From a checkpoint of a small class-conditioned image diffusion model: 48-pixel images.
Rows from block 3 of a small class-conditioned image diffusion model, named by matrix and row number. Rows with one number belong to one neuron. Each number is 500 + 50 x the weight over its row's rms, rounded and kept within 0 to 999. All counts start at 0. Numbers have three digits each.
After each neuron's rows are labels from the 100 images, of 14848 (inputs lightly noised), where the neuron reaches its highest value: "responds to" is what is common among them. Only what is clearly more common there than usual is listed. The data: Sentinel-2 satellite tiles (TerraMesh).
# fc1: MLP up (model.blocks.3.mlp.fc1.weight, 768x384), inputs 256-383
# fc2: MLP down (model.blocks.3.mlp.fc2.weight, 384x768, transposed), outputs 256-383

fc1.613:586459417405505470512497498435508488513449544491463426416580437554489550503520565536528479536501480485534528419481386503521559527554522509557521476449506504500599462500550529522536538393431488527536518458486532491439509540497476505447554508502549424459509370522491465549559448492487501545500447471482524562397499506449504579495542525539420461552435535570467543615475444520497513449528
fc2.613:459493517548520463552423451490435607504514537495497488542462597461541374477518538442521556478445561399518472481579531502479522506521544550407485561512435532514497543490455538478539405496498573532463441400504440558566472492520552512490444477543501545632442573519485516400514491462496485625492531509509478566602549506407514445440461527477398450410513387457597567405519506423531485504532
responds to: main land cover: crops

fc1.756:452508458560497462554596541475543494539469532537562453492526527506501561536520606553484420493510545456557506354501526551484533428443415517452541550580477492482556548479500532531470483441563485553411481497489474551429517374528491508524492440451493522451531561502513526584542520512512556505626562548470561467563457513558458498487502420512564476412524536554493516529458396461465565603484
fc2.756:484513472587464462512604592517475489493522506471536485506568460545437418521471518428472484601395534476501454571434503418532449430538558580476473540492465570453460477478474504536528618512352519592551399462621465439501552526477477475509520508547602426469509518501547494470525465491561429432544501452482462528444443567460461484466438472470540615499537563457455419462500496501534444519433
responds to: main land cover: crops

fc1.162:584599524391510580522468459567437539509371451552490517464396458468483562443388481428449479499450559396450497418400510451406569564534455560505489463643580503542477490423603555464451483577504590498512573502586533544517482469522407544496514501468484507528485542509504480550529447470507502535532488528509537500477508494517483525488426550525454590435537572493487452549511420533526581504475
fc2.162:471480508580505516475514561405577504540552568433424562487504572536502584475504535427464515509550427609629444519515562444552492453507507435517624485549513499470439443503487407461524542426539409449533479542432496520553604524548472554547483571482468550489532517436516502465538511452517519520466448547456531552519390463500513502476478431462622445451455519534498509489540498494514555454473
responds to: bare ground

fc1.287:558565529474541528445448444502436396552512478474480522509507501452420475519437512488487584448444506411565604523439567555542516508563501549482434543492510545512406444545505516530466409410468546477448481525434510403414541520500541489390518567453493369524560504485568471554502493550523454555380386432534536492435503473486516372521465524539494496435511452448473527540493478394482502568583
fc2.287:524476464494555473529542507520523577514479546503615513460540527528592511426503460373483421496536551525408439443575504441552459460487545519542416523502620481436488531440520436449456549547534445492575558438586477501564531493476478455561506446543531632400404464576466546521478506502519541470465635527459523419551456483471499589523503487486516489611445507482546542474549461563413434465440
responds to: crops; main land cover: crops

fc1.201:549478505487499544557525530527561502543449554486550449594531449540504502488536573403478420541468491550394574461441568520449484530470573536509464515455524503487522526486460469474519521454509487343557547534529511488528458509436535476512472517407526503450485580513467608565463567548465548482534405471484522477472561541465380527447529487543484551488451504443427452488531470589530494514413
fc2.201:533448533566516481525511455468467505459487531475581476470534386515499524500570454538494381511555508510366584427513437497434482488440457470553545511508464511562537502441512426564448493491505459466471495549514485474526478518498427477466518478534503489554462503523520463445577510428432526524404529487446445454470583543428484549539518519536546500499449450440530463496480555482513478351512
responds to: bare ground; snow or ice

fc1.581:509429477499534410562456493565461622454380533484481522496536525526496540576488498507539488453467520535517554595454496489486496528458499589461490581481532543501492502484576508473385401498458465423489512573569435548498525553460465417548436549613509531405447576531399524489525535529515528479482434524526466515471453505481523532449471533420495526531490452501474487423487584567517539573480
fc2.581:461483463356417568486449539550478526493480499473429415482467514395491575505479424477542379550534547584601572481538571469500517553597508527601451473555448494545545456469559440550480585529485399498560494399457493472440438615461530495519423496460533447480519512529603508501467499572529484450450583486546639496501477526476543584500558572569422571458588486459520553573578493513515544535465
responds to: main land cover: rangeland

fc1.18:551545601505608521438554509519558546566463531467426541412627575564549485538528527546549547538441463440427540464478499466498410502474515539488461532579506511543556542425476559545492507549423549520573536476558553488457546515556586511470471531534512521480399431525430494534536618556586535569539412460526491378557580574509493437469523532455473518505388615455421470561420460510454529553504
fc2.18:447483490577458484478544561490518521495464460489522521425423442493436469553460488425504578511468465551518471480508555573504528485420500492623549542494438549494441430541589482566553529476584399501508474551432520553467496490451475468504455505430540475439551475548472514486495466438455455495518541561523649523418477437533519528570381410493510460556554504466567574542582554459576530548419
responds to: trees; crops; built area; main land cover: crops

fc1.406:477487449438487546512473564535415447421589505510435498460496471567486577498481469550445438495610508509491460479525512490476515456507455443552562419544483450505447461642434534574542383516563439521541472487532525510496467454481560499496566450471585433500501484555469444519501508457559495506428443554423420479558486593523510559531563452456492549474496500490456482500429494534555486458467
fc2.406:494449436580467527546529444476493557528473474511493448356574486491542511425505505472487464465439577487370475562609592508450473497529457466568449579498453530493465550457534524467462475462498598580551584530539413484523406489467483504506539563543502482493476561570496531469513497473517507500438423505505525488545633519486572462518600483428519461461487449496517440510428507582456531563419
responds to: crops; built area

fc1.650:558508508586463569504480505454518563423460378525450431466565510540505501449457491489528490464491498537536519609488424479489587557466485476504614590516464468521444512583438455564479479474531490518517595546510541592442479536557474539461509450600506454483515505388522470561484453569407485505491449551537592441450526484524509574448493479508553438515484528489545500533455486467495508573525
fc2.650:495507494432565496499665531483394412498542569518554576539479464522524478496429509576493516525532549432494534459563538498530472485480475477524425513522554585555490465499513524499624516526446541475541463480460507404519471474443527520558518525473535513563459574546489469491481480406544540469487532512476457475515512485436490405538482514511459479494541480601463536479463464432547523456459
responds to: main land cover: crops

fc1.197:440500463402606479498511553527510516515494506591452458506522612474460567548446496507589554443527518584462434413516450445672559563528487564491465502478363500472473484429481400509555535455586573513541459503558458372538539451469555497527556554500563471482578460521478467382438434585563544503520486524543476453468456562521492495516574465511630489490514473509504484535415428445497544434399
fc2.197:482590570604445444433540450462499457516477472453417517502490376569500537389541490540423457492491527505508583507475576501370546427532537456501528465525635528474561480557509548504473491459393461480492504518484496575511492596528482424496434467433479448466389501504497497562490543449517429478477573458393498510572498446402521497503398500472457608422513496509541492430592585489486468539554
responds to: main land cover: rangeland

fc1.527:520394521497418515588445431617560490523550505560452564431500434512560512517562511436569440485380508484505511461477444456558477448545514481455474525425508421607427481516567559408504529472531434465550489586594483447460515413558604501454503586502451512480551488403465481427463502450454518562494435425556489607464444473501564550679486445454493490420510541477538472586514523567562565505580
fc2.527:479481515516524553525527618608483446601497450489506515483505518531548512530464563446520445631482502521442349443550432441539548564531427493455483563591528518466460450478511523427372529396502467446561519421537515474515543514457541507501498497510502522539435536455529476485465420470556505454419403556578463527449455580471602487510415480483476393456478491455452491464520469498468544486545
responds to: water; main land cover: water; flooded vegetation

fc1.749:537431424614575532562538455474548477529507517496447552510515507562425401512471491401485536477441526495453539472554484472528399456489521556493502586428360553446506586496509405545471538498533407540435615517476495514453569514446574513459462453508508576460452518531484552520537587469552510518453513512521469523490446452517418490456487564461525485492517511461544554526506496460443519568498
fc2.749:401508489548389446475498553472396529572522479461592532516451526483505562490493537605431447572518503459582528463482581449552402519479475498422552491626490570574428412561593503489545420519506485497448481565480536517444520531611417476524491488540490534513492510468567446471459383419511361531495500504421528530471505506530545537482491433432484580452505553521543511505407485511498568486537
responds to: crops; main land cover: crops

fc1.404:377503528520576511504464481412507446472498541505469506482643523471458511516515528490501513424380579513535594549437458521509539377525483505518505504507445524476536539470463438516422558504505538541442591538418413604500513475574534553469425476487510546515560513460584442443518508461487439545547501519534441487430481429558511485474554487465489444432552571413416513507519504484546503515557
fc2.404:478477512532546529513521488471477587526422466497580501430582463572488468415538397500433450509484598420456508558456532521496526397489540483582559496523541548419604567523496457479461420493507610506481301489563478534480418507410512500449585463560462492454542494438508434586489469526533453497457484472491443523550531499587513545512504564490378523480458476549542514552574511389461476538530
responds to: bare ground

fc1.492:501477525489456505456526505546454524436505510460483432480461537499471484547468564503496455500527588488473544508456539508555591451516485514504499510521558554520536427443452421522491564449454505517515488500533612495505489482591427522502576589544507513453383470478507524448480462562539625411488499462540461530545491455622473485569563431476529509468525574594435516519506491411488422434546
fc2.492:526562425468506452516496494444451464587543545526444505607506497485535566442502507512522418465516426515507420528549435504484432526482593551469551432489522456522557525578442564506458549575443559503527514539430453485454446446442594528583424412430484554567592545498475517527508480371489450538491464548453529481507501515498465527457514447495496432532490403426460543486481498672467606525446
responds to: main land cover: water

fc1.128:500526524476463524504557500488457468490570469535488442453467577546578491479508498528411466549526547534528482519407564528424537519474477443515475589497596642476535474515526517587579546505561450465423565659555538461523460505512484449483455467462441563522449473519461490503453506461468537470526563540590434507462348478571518390467561492406541473421416485451479494513547540498582501530468
fc2.128:532493478496472458546566491552493524465511495570499442473518531536478458550512511500537496493552459471500397568472501440458465466460512514468478419451509542486476521596423522594488487501478508476390499488544484518494494460519500509477452569475426547658500436567480550523596502531627523505523543521507466537494425468498409431386495480476515513502480501580586478496534536535501425500452
responds to: main land cover: water

fc1.372:579483479541444488520505618500540670448508573531492500412519576478467496484522526552463447511469524528564538421525599537581585601535523511478607582475437518434544586514575493446603496523544524496527450503506412495473427490520489571441560516454522528546490508488504527478536512474520448555470495519623507428510499467500477536502518483502517481491470548490455449458554543505499495571617
fc2.372:507462522503608492476462484490495490530503498509473555501502486547532439489492445448530518503508416530463565515480459475523420515427549524536460434451552475412433487456451565505471517553486418495439485514511475455525505565552491423476391508554580415549458539471490512450527526581576523504453532505469513515545520526472431501541517505394510459493553529497537476497492476331513583518481
responds to: clouds; main land cover: clouds

fc1.157:526515528498476492454439488463588504535577515456506433507521465474513536493504537469602385513452560469519357567525415502520491415423479460462527474518401506672519488413547595419588453509495507473520455467514469517454453545471533590490397578486570412470505477475537534481481642475571572475466462423512457489500556591440500411580559465526513429491456510321445505458510566480434505471540
fc2.157:456466530512508468521446525579477502471477498567510562468520555424507483523542547536447566513556412527462623427496588574459484558592567495477561458453602475441454545486493420580424580471530477486505531526506557468542570527543499387544560493499468469511473549497439487496500356506520493510449466568494504519467484497522529614462408439560532551475572488623573452522461422487512422563450
responds to: water; main land cover: water; flooded vegetation

fc1.379:431513552481577483534509475452504476503501473526563498433492453446416499538437468475432447532414545458488535515422482494525478383548508430574516451491492489581538509495564546515542454408464553496543454528537576426489491481441439494468499488513558465535576429405554617487606420473501494484472432609515528402516552474400562477472447498561482490512474471637583431537495505453573537475417
fc2.379:550431512585422474462508499546496542485478550514437501537505522515600535406580560511602520510521564503467523499569508436430564505408531545421530557504559493403438517528443425504450584545606487478458519534479432499511519517487565539559464535424467533427438562530440489475474490540523483549544492360541494576440432504477454504532499471546490502445529487420452602443420489602497510507521
responds to: bare ground; main land cover: bare ground

fc1.46:516436475515512514516515412509450464500467563532558480456359384612503512566509560523539529444529493485451481483455511444424505458459510530445426541578502439559597475515557532493558403485555532532596565538615517455492474503549517568461498439399472563478556501461475474558576394472491368551458399449472593518495482442552497462408453422570532543463490440513569527526567491518573403559485
fc2.46:449568461614437651474494450467498469512464420501509449484484534502472505527517429371482530406475537492524488533589613566474538548553502508512438513451452505491405518440497458453397497512443490509443469476512524465526511521489429526589498485563453482485515495482559540514594524543577554438452522432494537523577607526469552414510503547476550488523475483512525468531460428447460533415437
responds to: built area; crops; main land cover: crops; main land cover: built area

fc1.430:489526477545538561366540527464580535492476528510473476449554347437457520552478439526557437443435482512512430531527522512449526504453430445447465590461509477557541518498517490492436439488482516437493616515478434462531425507582517503521501438507430499522563454535515435608542482583488485526537527492498490445464517413507530434469516484508561462488539603493413424531432535440588581536480
fc2.430:512506561522499456585510495505474484390537528442501513574455542557507582426533577487426465454488446461510418495460499487533513571478442484494541520523508508424491510475500368531468478484491445540563485481489477461561497420497513448521471492484527443417489528394513560519381613487524466511494488475512455463576543514540498511483515577447470535497471498517462508457468516460462407562533
responds to: main land cover: snow or ice

fc1.592:561453474656475496541488508561515543479556438521491423474436468429500479524525472447512565444574435488535524616499527505496495438497500441492522447496567532566570514499487561451550483512418553502491509465551501598466472552446456516525496528437542474382529537506418475461493512544439437582597588505566567551467527553437397458477400608540551573461517519544487575533510586562559586603488
fc2.592:487487465382480485517470460532546510478492533420535528436534536473533426530529613493460536460489479486494465459428511548539529576529477468528511545544542484474446466420513484500525413452547518537532543429512574411397532607484602502530473502608509557462407447528546472560421531499476520530520445479474520448533475468557540472530598469495416470630524487445530523536593559532417391425510
responds to: main land cover: crops; main land cover: snow or ice

fc1.301:417548512480586464452543501492398486540516509504445526395586498506510398533428536527422435538520651513518534526499610566499452496569563486554422551522506486423505467531484478515466595423578538431501448522398454514500504444538494462438553462512476542560532591502546482506439454506550424553483464561591519481533528454477534471493536444486544561452492492489497539543536486460548519605472
fc2.301:584514455484523519511436494542479399542554518513517465442543557642602507386606494507527435560487511470553561500441521516458429500495483460482589556457531502570507537561399535493495471533507519543558468432566551414427527528496473450498479572569564489513468491450567443495531611512477569508606461413510471460571522514497537396504466502541369488476530546530549520409511492633492480509588
responds to: main land cover: water

fc1.209:421545509575520541474492456404487450591409513538473506502420547489496554531507539501489543502459666516550458605527503529537480450406553608528523592469479526488518470528448460534389515485503535547520559507433460486450481436509459431497393586532530529512551539455514418504488428407554450555454478515499547471498470463508525499498557558440465539503542539477448534514461436509436508546571
fc2.209:415593554502610498531497513489462503478527566520552573425556480529595464519548422421542420456534483532602443411494536537571484434454414455525508538491534525465513556591538543513503461460570449433515471464489558553456448547500553508473511468564507582509464483483506494517486539460555535568546513563435520478470556487574479468534535416461430520544515519497523514536636554542547514584546
responds to: crops; main land cover: crops

fc1.256:498439490522512442522444468558526429490484617436476474482452620537560411489551566479480446538544481551501610553492509423447551511509494474451444492575449448410518504533427428492518541418447512547483503451515468536472457508564496489488394595507576476581441420546521522483439577424419400462453426566511515446517491503491541530518486532590492513506535460600493526510389405460530546520499
fc2.256:484519420474444615528429548519427605486542461530601519495561488467454542563493534549467548500492540421489414459524443562515500550593528511456451468450554573530499517463577543449457448531427479453491529494513614441447479531369484526417570383477496527493402479451530518515566494618476559573494496535508414551463521443456497450466469497621539464499433463450538422442492525524543482436524
responds to: main land cover: water

fc1.471:565390503617558447400566529538579481547480509503519489466575554580530534469443576466472568568592538535516547429462508479597494503508483580517497471569421482570413427488573532495530492547460511444467504463567567514478514516437496464464571436483495585580436510481557453490474411347518493550574434543549522590563483469583516544514487470426498494579524591540428489499493554610558551483514
fc2.471:497570584479429576536450500482406525394534460520501511507439542456425496506527519552526410507418467454493467589571542512442473505504474422468526508422601487397555538566445460471513536501546493527516547628533454482555535494552488509529420539569506460415569489510479602456466538585512451403528568544373479415457521498443521487475449531612467521453457452499525599467439416425458433495480
responds to: bare ground; main land cover: rangeland; main land cover: bare ground

fc1.421:465507573503464492460452516499419486595494473536446587490562518471616547429513450534396509517478412495470497460533516478573486409487560438480497480401477458609428562439496516473507488443502539402493416420551549422502523547457570395455477543459589445398519541517545470462482517514450423422545474488473510524523408444405512487574540586495502469443470465575481518561540529440516525493541
fc2.421:524416542560482493420462604494527468547554482457474483567439483482537511411522529566517515483604389416642499476422495472506548482543442433563562433602462552475425446443475508425493457547481565420454394474435535487510488507460412513485540464565482558495501543474462377537518501492477409573522438482527456518473535542449569484488629513491486470428552569479540443525548477548563482430477
responds to: trees; crops; built area; main land cover: crops

fc1.169:487557592476410512423411528480458520461467449561490488506446471537613505510537508493534449490537468462468477524530500549491552558483497533450510485506467521529513511547452563479455422421416494556529507433567538451377452511473586569561568476525553498400594501507515544514429485541484430481460460447517557471399490440325548466618424550500419549484471477508388445444461640507596484450577
fc2.169:503535402546504469523508524542486646536498522475542491603476532458450462541505431579455538525448571519496490506468563499463500367497526532509501478497517498487464419496559457565549572522540502414504566556481481518583527476488464448509491555425464539515395527462509522474474466574584497508551498479518465565498522521537485481395513424516502471538555564537546535436554408471386552530498
responds to: main land cover: crops

fc1.170:504519525424526560460457443440467541515453464457509497500546545493460518499499477472502405484517526554398539473515512448457530383546579482487464504567557514368462535567561553505592558560502525444558447512468469474490518512399591578390530531482478471484502550495470481462380558407526480437381527433360546450460556421535481488652566618488491576450483475542438521482518523490441602472497
fc2.170:435504411583451466482491545530524553444497526499494521513477460452545507482475583501453532551486477420548493473493368533443496589486501434485527468457470539588531510523426394487337515453473448499423521479466551478427484500515460417506433544529583547540548474516548531422551474534457518578549467530583480559544521598526550450406445421543559404541479586519509442475442465558468468408435
responds to: snow or ice; main land cover: snow or ice; flooded vegetation

fc1.751:519462576545472488526554514515558557514487575577541491428491532523517460466517535519454555493479578522535563465532502499546566522545556506478455431545497450504537398437468611434559471534472569594549566559527469531379524547448483553491485443437428425513538525465563527474502581449492531438526484567427511465498480427507545607616455580448505517547379578502491480466555501565500458524471
fc2.751:512493487513567505543475545459396486548539480443481514601413522507532456505462535410603452503472495459443433484590412442513526574519424596416506485529587564432511505494414502460522474470491427520476505459458464461504539533525547562604466531566481511588491466490525554478564497479464602459491464521567426464481522521563408498518490560640467464558491487445467450498528489483469577470485
responds to: trees; clouds; main land cover: trees

fc1.71:502517559483524535488485514521486423513594401488508580523426478493523516485456501520529479416589497553430555491480394458543568561579590520515474485501572421500513504598563535448483462534534454421594459471459559415535525595494495499529403552435414414544527491411397541508483529445434492487409466462432476511504565480456546546566554565508477454511505500483415513556501494577496452408454
fc2.71:480530520595506422537592543458478570463464601588448527532590473478477464499468506479504422587436436433524479521415524493451462491377550506428516544486439553485502520470483445515499530484517442504437527582576462491463501436502475512467557523525558568436487505519552564489494518481549536485607495450537539512468536548519491460503446414481563543546518548583593498507501459549460577570511
responds to: snow or ice; main land cover: snow or ice

fc1.79:465533589604551484587455544478507436526501492460462464463498548524487446496463445434554497473520430540396490626519516426551430523486528551498493465518457516493498531494499502474512465436518588465552503573569438519517494488408511442528607506542412529576474547465524565509470484539453509549537462482527513458631509542562462383501470414479529556526425540454575475487447548599496437527468
fc2.79:604491529429556568487493423509438551484516490523482461542455394543548561645479555552458512434491534525572561486542522570518548488527481460423462498501559504414449489499481563451494497542482424524459508459445489487547523504558504608495466451532582471496485499509452467489519505415484539404453526420499509452469563506464560625526611609554509436460537614562436472540548523448530591524573
responds to: trees; clouds; main land cover: trees

fc1.470:625446616490582457434567478546568509494518564424517469449598578554570547407545607506481519395509491542479539441546457433405514362504483489400512477427488518522435506537414497515494564434529503457525576366608495443411520441481545569462548566442567528482519618504489440453449488459566520456443493419494460569479524494498488479580552505491494472468431478504558469503476479437500472575554
fc2.470:468495476483382529525485500497482552547485460543494533554575503557504502557488435639506454469439435454585487422434524540575485552498550513535561490443597504450481469451489486475495552484416482513482460504419517543544606506579524435517490462539488487481566490397517431538525411431494477586439437584470458559534501472472470588418622510486403504517469497471456464517540466505495605492430
responds to: water; main land cover: water; clouds

fc1.429:554571549545474519531473516550449475526522467535522495571499520559548544503502432463569465484638457463483474563524506562457536465389488549500544535472504502502595503564459434459431466526508429557380536480547481481421528525382513560564453437555617456497490468511500535523494658500509544357469539551526526439392517499501543544479462515399502496551506579461478484485433577514424507511577
fc2.429:451529472391544582500520494534506473434453483497456474441525481538520445584507572538484538546444597453492598500463531462463381541461476511506447458519453605570532473524519573447610490477550497448519463547513522526459432470466549551432570514434423509532480497487476501437528431460547566559515515515452491609576534534519580479507519529569449513457506540541497494508530447517502524471477
responds to: main land cover: snow or ice

fc1.352:450461496544504486496553464423397606455436529532552515469479460526504454449537531508457560524596493537487499560484535533563578497587438496517446499507604500461466562572527512560503534458548569488544456469537499542554554489466434455527552378526547423546497517529412467533500441526452504587553454488482396487447412492493469561506548458546455431478479573472527496523482418506425450507489
fc2.352:500506427503599533478506536506535508524468556487491615485522441537408529575461482587447536538452521451430495505555554548528361403422518555562486534473466565530629447444517486462490557550568488387545480594506517444448480518501504434515543536412473556499558416543497555421565508504516467502492575584473596487510543518612521485472439588519537480445533466498427501504472540501439550521449
responds to: main land cover: rangeland; main land cover: bare ground

fc1.202:507489574523469479487464536380484516498600602491533515464476503576566446462491518456459469516449542502457529446595532477476489493570497550479515551518560545395440555471434398593496494515470459544558515525522451432523496566471486524454483451539637421508515619487518491518609530526543442469503500480453519467527553488461536475523501564523564516487477544483483439551481441486472497567554
fc2.202:497531531537524446500629480514481547524402463488492439531492514453468553534522487509541488545508488487536580519549485496444544511450449379534502451444436434533498437584505565403472527442518564525478462503524531536505459435465479413521525567465397567499410494483502495421449514464551543521520509518556494552496437509574561495524449388540459468479521433507524586440461593554497538490501
responds to: main land cover: water

fc1.386:523488586513521382486507485487511514456420462445506605474603601542425503478512543492567435478573570465546512454457413523533605575530387519465556583537442520423468502557507480425593592393431525529545486568555504557498555532478547507548470638580465575459509517554495487501535561488487614446547590487477492456513554446486470376524474513502499478485590421434567546582486529525541511455464
fc2.386:511517433483464558568473511593435481476522535534514426516435463505535557481495507494438519499452541514404544525527518536552540494495608482528413467445424413489496492506515541537456432523495523490458520425538522487501502514464463455429386490510518526430493578583471522539437407548531518509446493570482480440480431519481500490488477560534580513405467537512439453554463491468536517580475
responds to: clouds; main land cover: clouds

fc1.644:440505534472405482602536454474505497568471519466441478536469504567467451473389530496523538431440472602489514477531454530415548586510522573550551505543460436498382514483510448452542576412574499514479408461547479531546496543452504512418473525559542500568506465560488493553468424449532548447508487499448517476449485587521528423499524454534522456449527588497460453509460367476348436508494
fc2.644:467407450452544603483482491495547465447512516550496463445636477511579527459460523570431494534417532418478476482544545538578459494561504376472469554505467550457522578503534538601452513637500475381490511496510515463402545516497478513559475377527428500502494421539466468452494568513475518501499545517610445464486442442452456499396559543439496499571439507504539510538388570527558542449491
responds to: clouds

fc1.342:418541518557496604456529511548429507579513490533539595512530518536518518532460456664538528528491568484513404531506583514489515458425475477441445515483476508473433597476438369537476473430481514512511564564520593543508409494553574488478526529449517495547542566516547537474497466460491418455473487493579499532483448535563550445587485476419474582395512531475499539517494600393554436445411
fc2.342:478408432537522503634441485530504484453448475478465443467420505385430474467456490437434485422457518506460507609578480516513496474619484529551556421443479498520491599483514611454483582505395520462487340484562494474511479536491422553504538501620465419445495522561457554433510536524391584475416561491517525513447507513472396397447516564596559502508489456606465528519483446568430570489487
responds to: built area; crops

fc1.290:574508461563492507487538569462460568535489566488490514452504467452637503476480563476493479512548593532408533446507515398466572508574426519457368512511534544533491521536545450498453518452560472479482511424524531561491423509492441547486513474552492490521471543476559467507527538468494426449389471499571464569418512436493577440544515496537442404478417435452586468524479475522363464489529
fc2.290:411462538441525486514469443529523491475514438425559450513528551567367500488569511557511536518474423499568521529471446512488358439513434550516583516527495412415501538499515498529576510442459504627533488602440505484458615555521536547507511488449584458508536543457510483551517525563458565564550536472489507427596462532525409635487505501535561625522589556544459486575468517513631562515499
responds to: main land cover: rangeland

fc1.657:391482377518507387480440526480559447471481499512462422535532500442526486449443564661500549464465463551485599582402476545536472491530539465594566443499492432489497437520410456522451492457585402460507548524498467552488535502493542444530560462553530478444509522486514469583558375615530574531582412456508597526422511511461453552466585461457563393542566554488498373497541530506488548514462
fc2.657:483488595549501542502451507520438446475473468491578484435535421507519530416504426506453480564451493529492543502488545565522513543538479475513535550457438427476522455561502477449402537458478494490489436562508565488558460556500468448490645487548502462460445470425647452572560430457502525437438458487420518430479499509528525484517434613552506522491534537490453520386560535477556433413613
responds to: main land cover: snow or ice

fc1.247:497552524566438507434473466498584467552569566432542456465487433467510516499546472514455449535595537403435488601446400533471570483480576573584421412525435382473425564525427481493498482441522544566528521520403452520513431436587486496412532471449449529544536467468520466486428404525531455509506534423482533521475444533593514524500513451464487416475466584513527500531513454459528462555510
fc2.247:469446463424476448504470501516428528400449472469472561504563535464536473467434513446581472452485502564455579454536581464443444502551520467501477533525538518554542442559552504546494551520471478446558436572487558482536548576419496529535527527597428539454461530549528473477468547473481572485469488560484534483515543436466514507463474543523516523556509486540487576460426504541541535386455
responds to: main land cover: water

fc1.545:451362504533438513405520418595431521384469513468459485442449512471522531449601602514504497446440546556505455521529591538462518498516537487447455549559517429450562510491499541549511524429468459602570491459566418484473457462594461450451484500480416458503514557618571528507387443501520467446530507461405536511510476584490467499515541495417550498492452513521394543456411490473469541474460
fc2.545:582641512515465595632446479476460536576543512463595584551472472512494511499451511562396464492547439496504481524539419556460573463529481466459591432465447519529438477460501490436511405529476375493458531488492491542517472506436491568502486418413584500548502449493522487564583594575487433481466487547470411433490570524529478443469417493601462567480446544464496499462566510572479521538499
responds to: main land cover: water; main land cover: snow or ice

fc1.93:419567474570428575495563441466578383420547483572515507509507476529410501453550555486470550532412565460523480520461490502427530510418507442492500422499522509539469522460473503414562555498529438451529503523414498539542573518380500502394521542477478428570480452577388498537539592542524511403423486540532503500551517539582511510538560548521526553447601471526548588525468429552493507470402
fc2.93:487463469462547416551453489500563527545535477488614481522494475476469470484539524465584521535529449487472603444516626326439514581570466534579593680510461599446505485520578516617419471487445530453483528511597448473510524530556534565524424471462549489435560518559507526413516520485555485595439456515484444457475438513428445537530524411475520463437487484489425476434446545476475572454465
responds to: crops; main land cover: crops

fc1.697:501478574451526522515571460437457475518517580522513439499520423496529540510497514504526451545492513492508461569571420544438492417527565452593474540415483422522465511455559512485539494548528589503496488489499498542472447512543520428459523469437537447532570503471407514475584528499544501418494533515572512533550516481488530528482589461461422504481550569510496528564564489424452486502504
fc2.697:532524426504523484506514456538588533500497466524501581417411490529483517506466500456477604439581548575512511483462528537524508558519462524443520413514509579509530530500531486528481522480484457474616549495497526467519524583518555537496555529515481529537487527471622484504460532587473525613533455466465518518443475491547516573460520629508551545549468461550505426467465543552583547436563
responds to: main land cover: crops

fc1.424:475539558582499408465488424414452520449435453448505627514505536447571482497529535500469590425595540476484447553522552552560525523485602546544464501483554461464463504461509378520539492412507519476502462488478488557520453619419543543526531554501507526382411532433499547517458525411473482545499456569467551454498412513514513471548572559561528534516446496429447522363412546452501470409512
fc2.424:468448563456456558458539506509568495513531517489494435516526463523525510533485561404470478571437439481566519487468461431467523476544423489489446526480385544493499542581456489551613504494459526495500581562492506529511587444550525487482467491467513433537552463529467350529557422594485474539544514479557564430534611481524466486477508484401413453533544403518503474514552493486487489500424
responds to: bare ground; main land cover: water; snow or ice; main land cover: snow or ice

fc1.703:497496516559499464485547552594493634431514532481538457564447560452564495543561503579473465514463539397411422566493503520474493499444499439502496531483556494541455501486408564482554498476433520605507459467417442458482492516494488458541463494547525483406482437593489492521535548553443479437480518533505428370481548551535503568511497474489584565512435567570442488556530402441411525540517
fc2.703:497507538452495439469475557538492498567475459564411431482471514514539608546513505516532463498473515480444508522514565452418571501458531449435376550532449498484462623536542543485547504521514547482415542409512539620491562515434589500473560525449552496406455500559471391526505500543556549536548382639549473478450550548427416515480428417460463453513463585478558470479466503462484495627361
responds to: trees; snow or ice; main land cover: snow or ice; clouds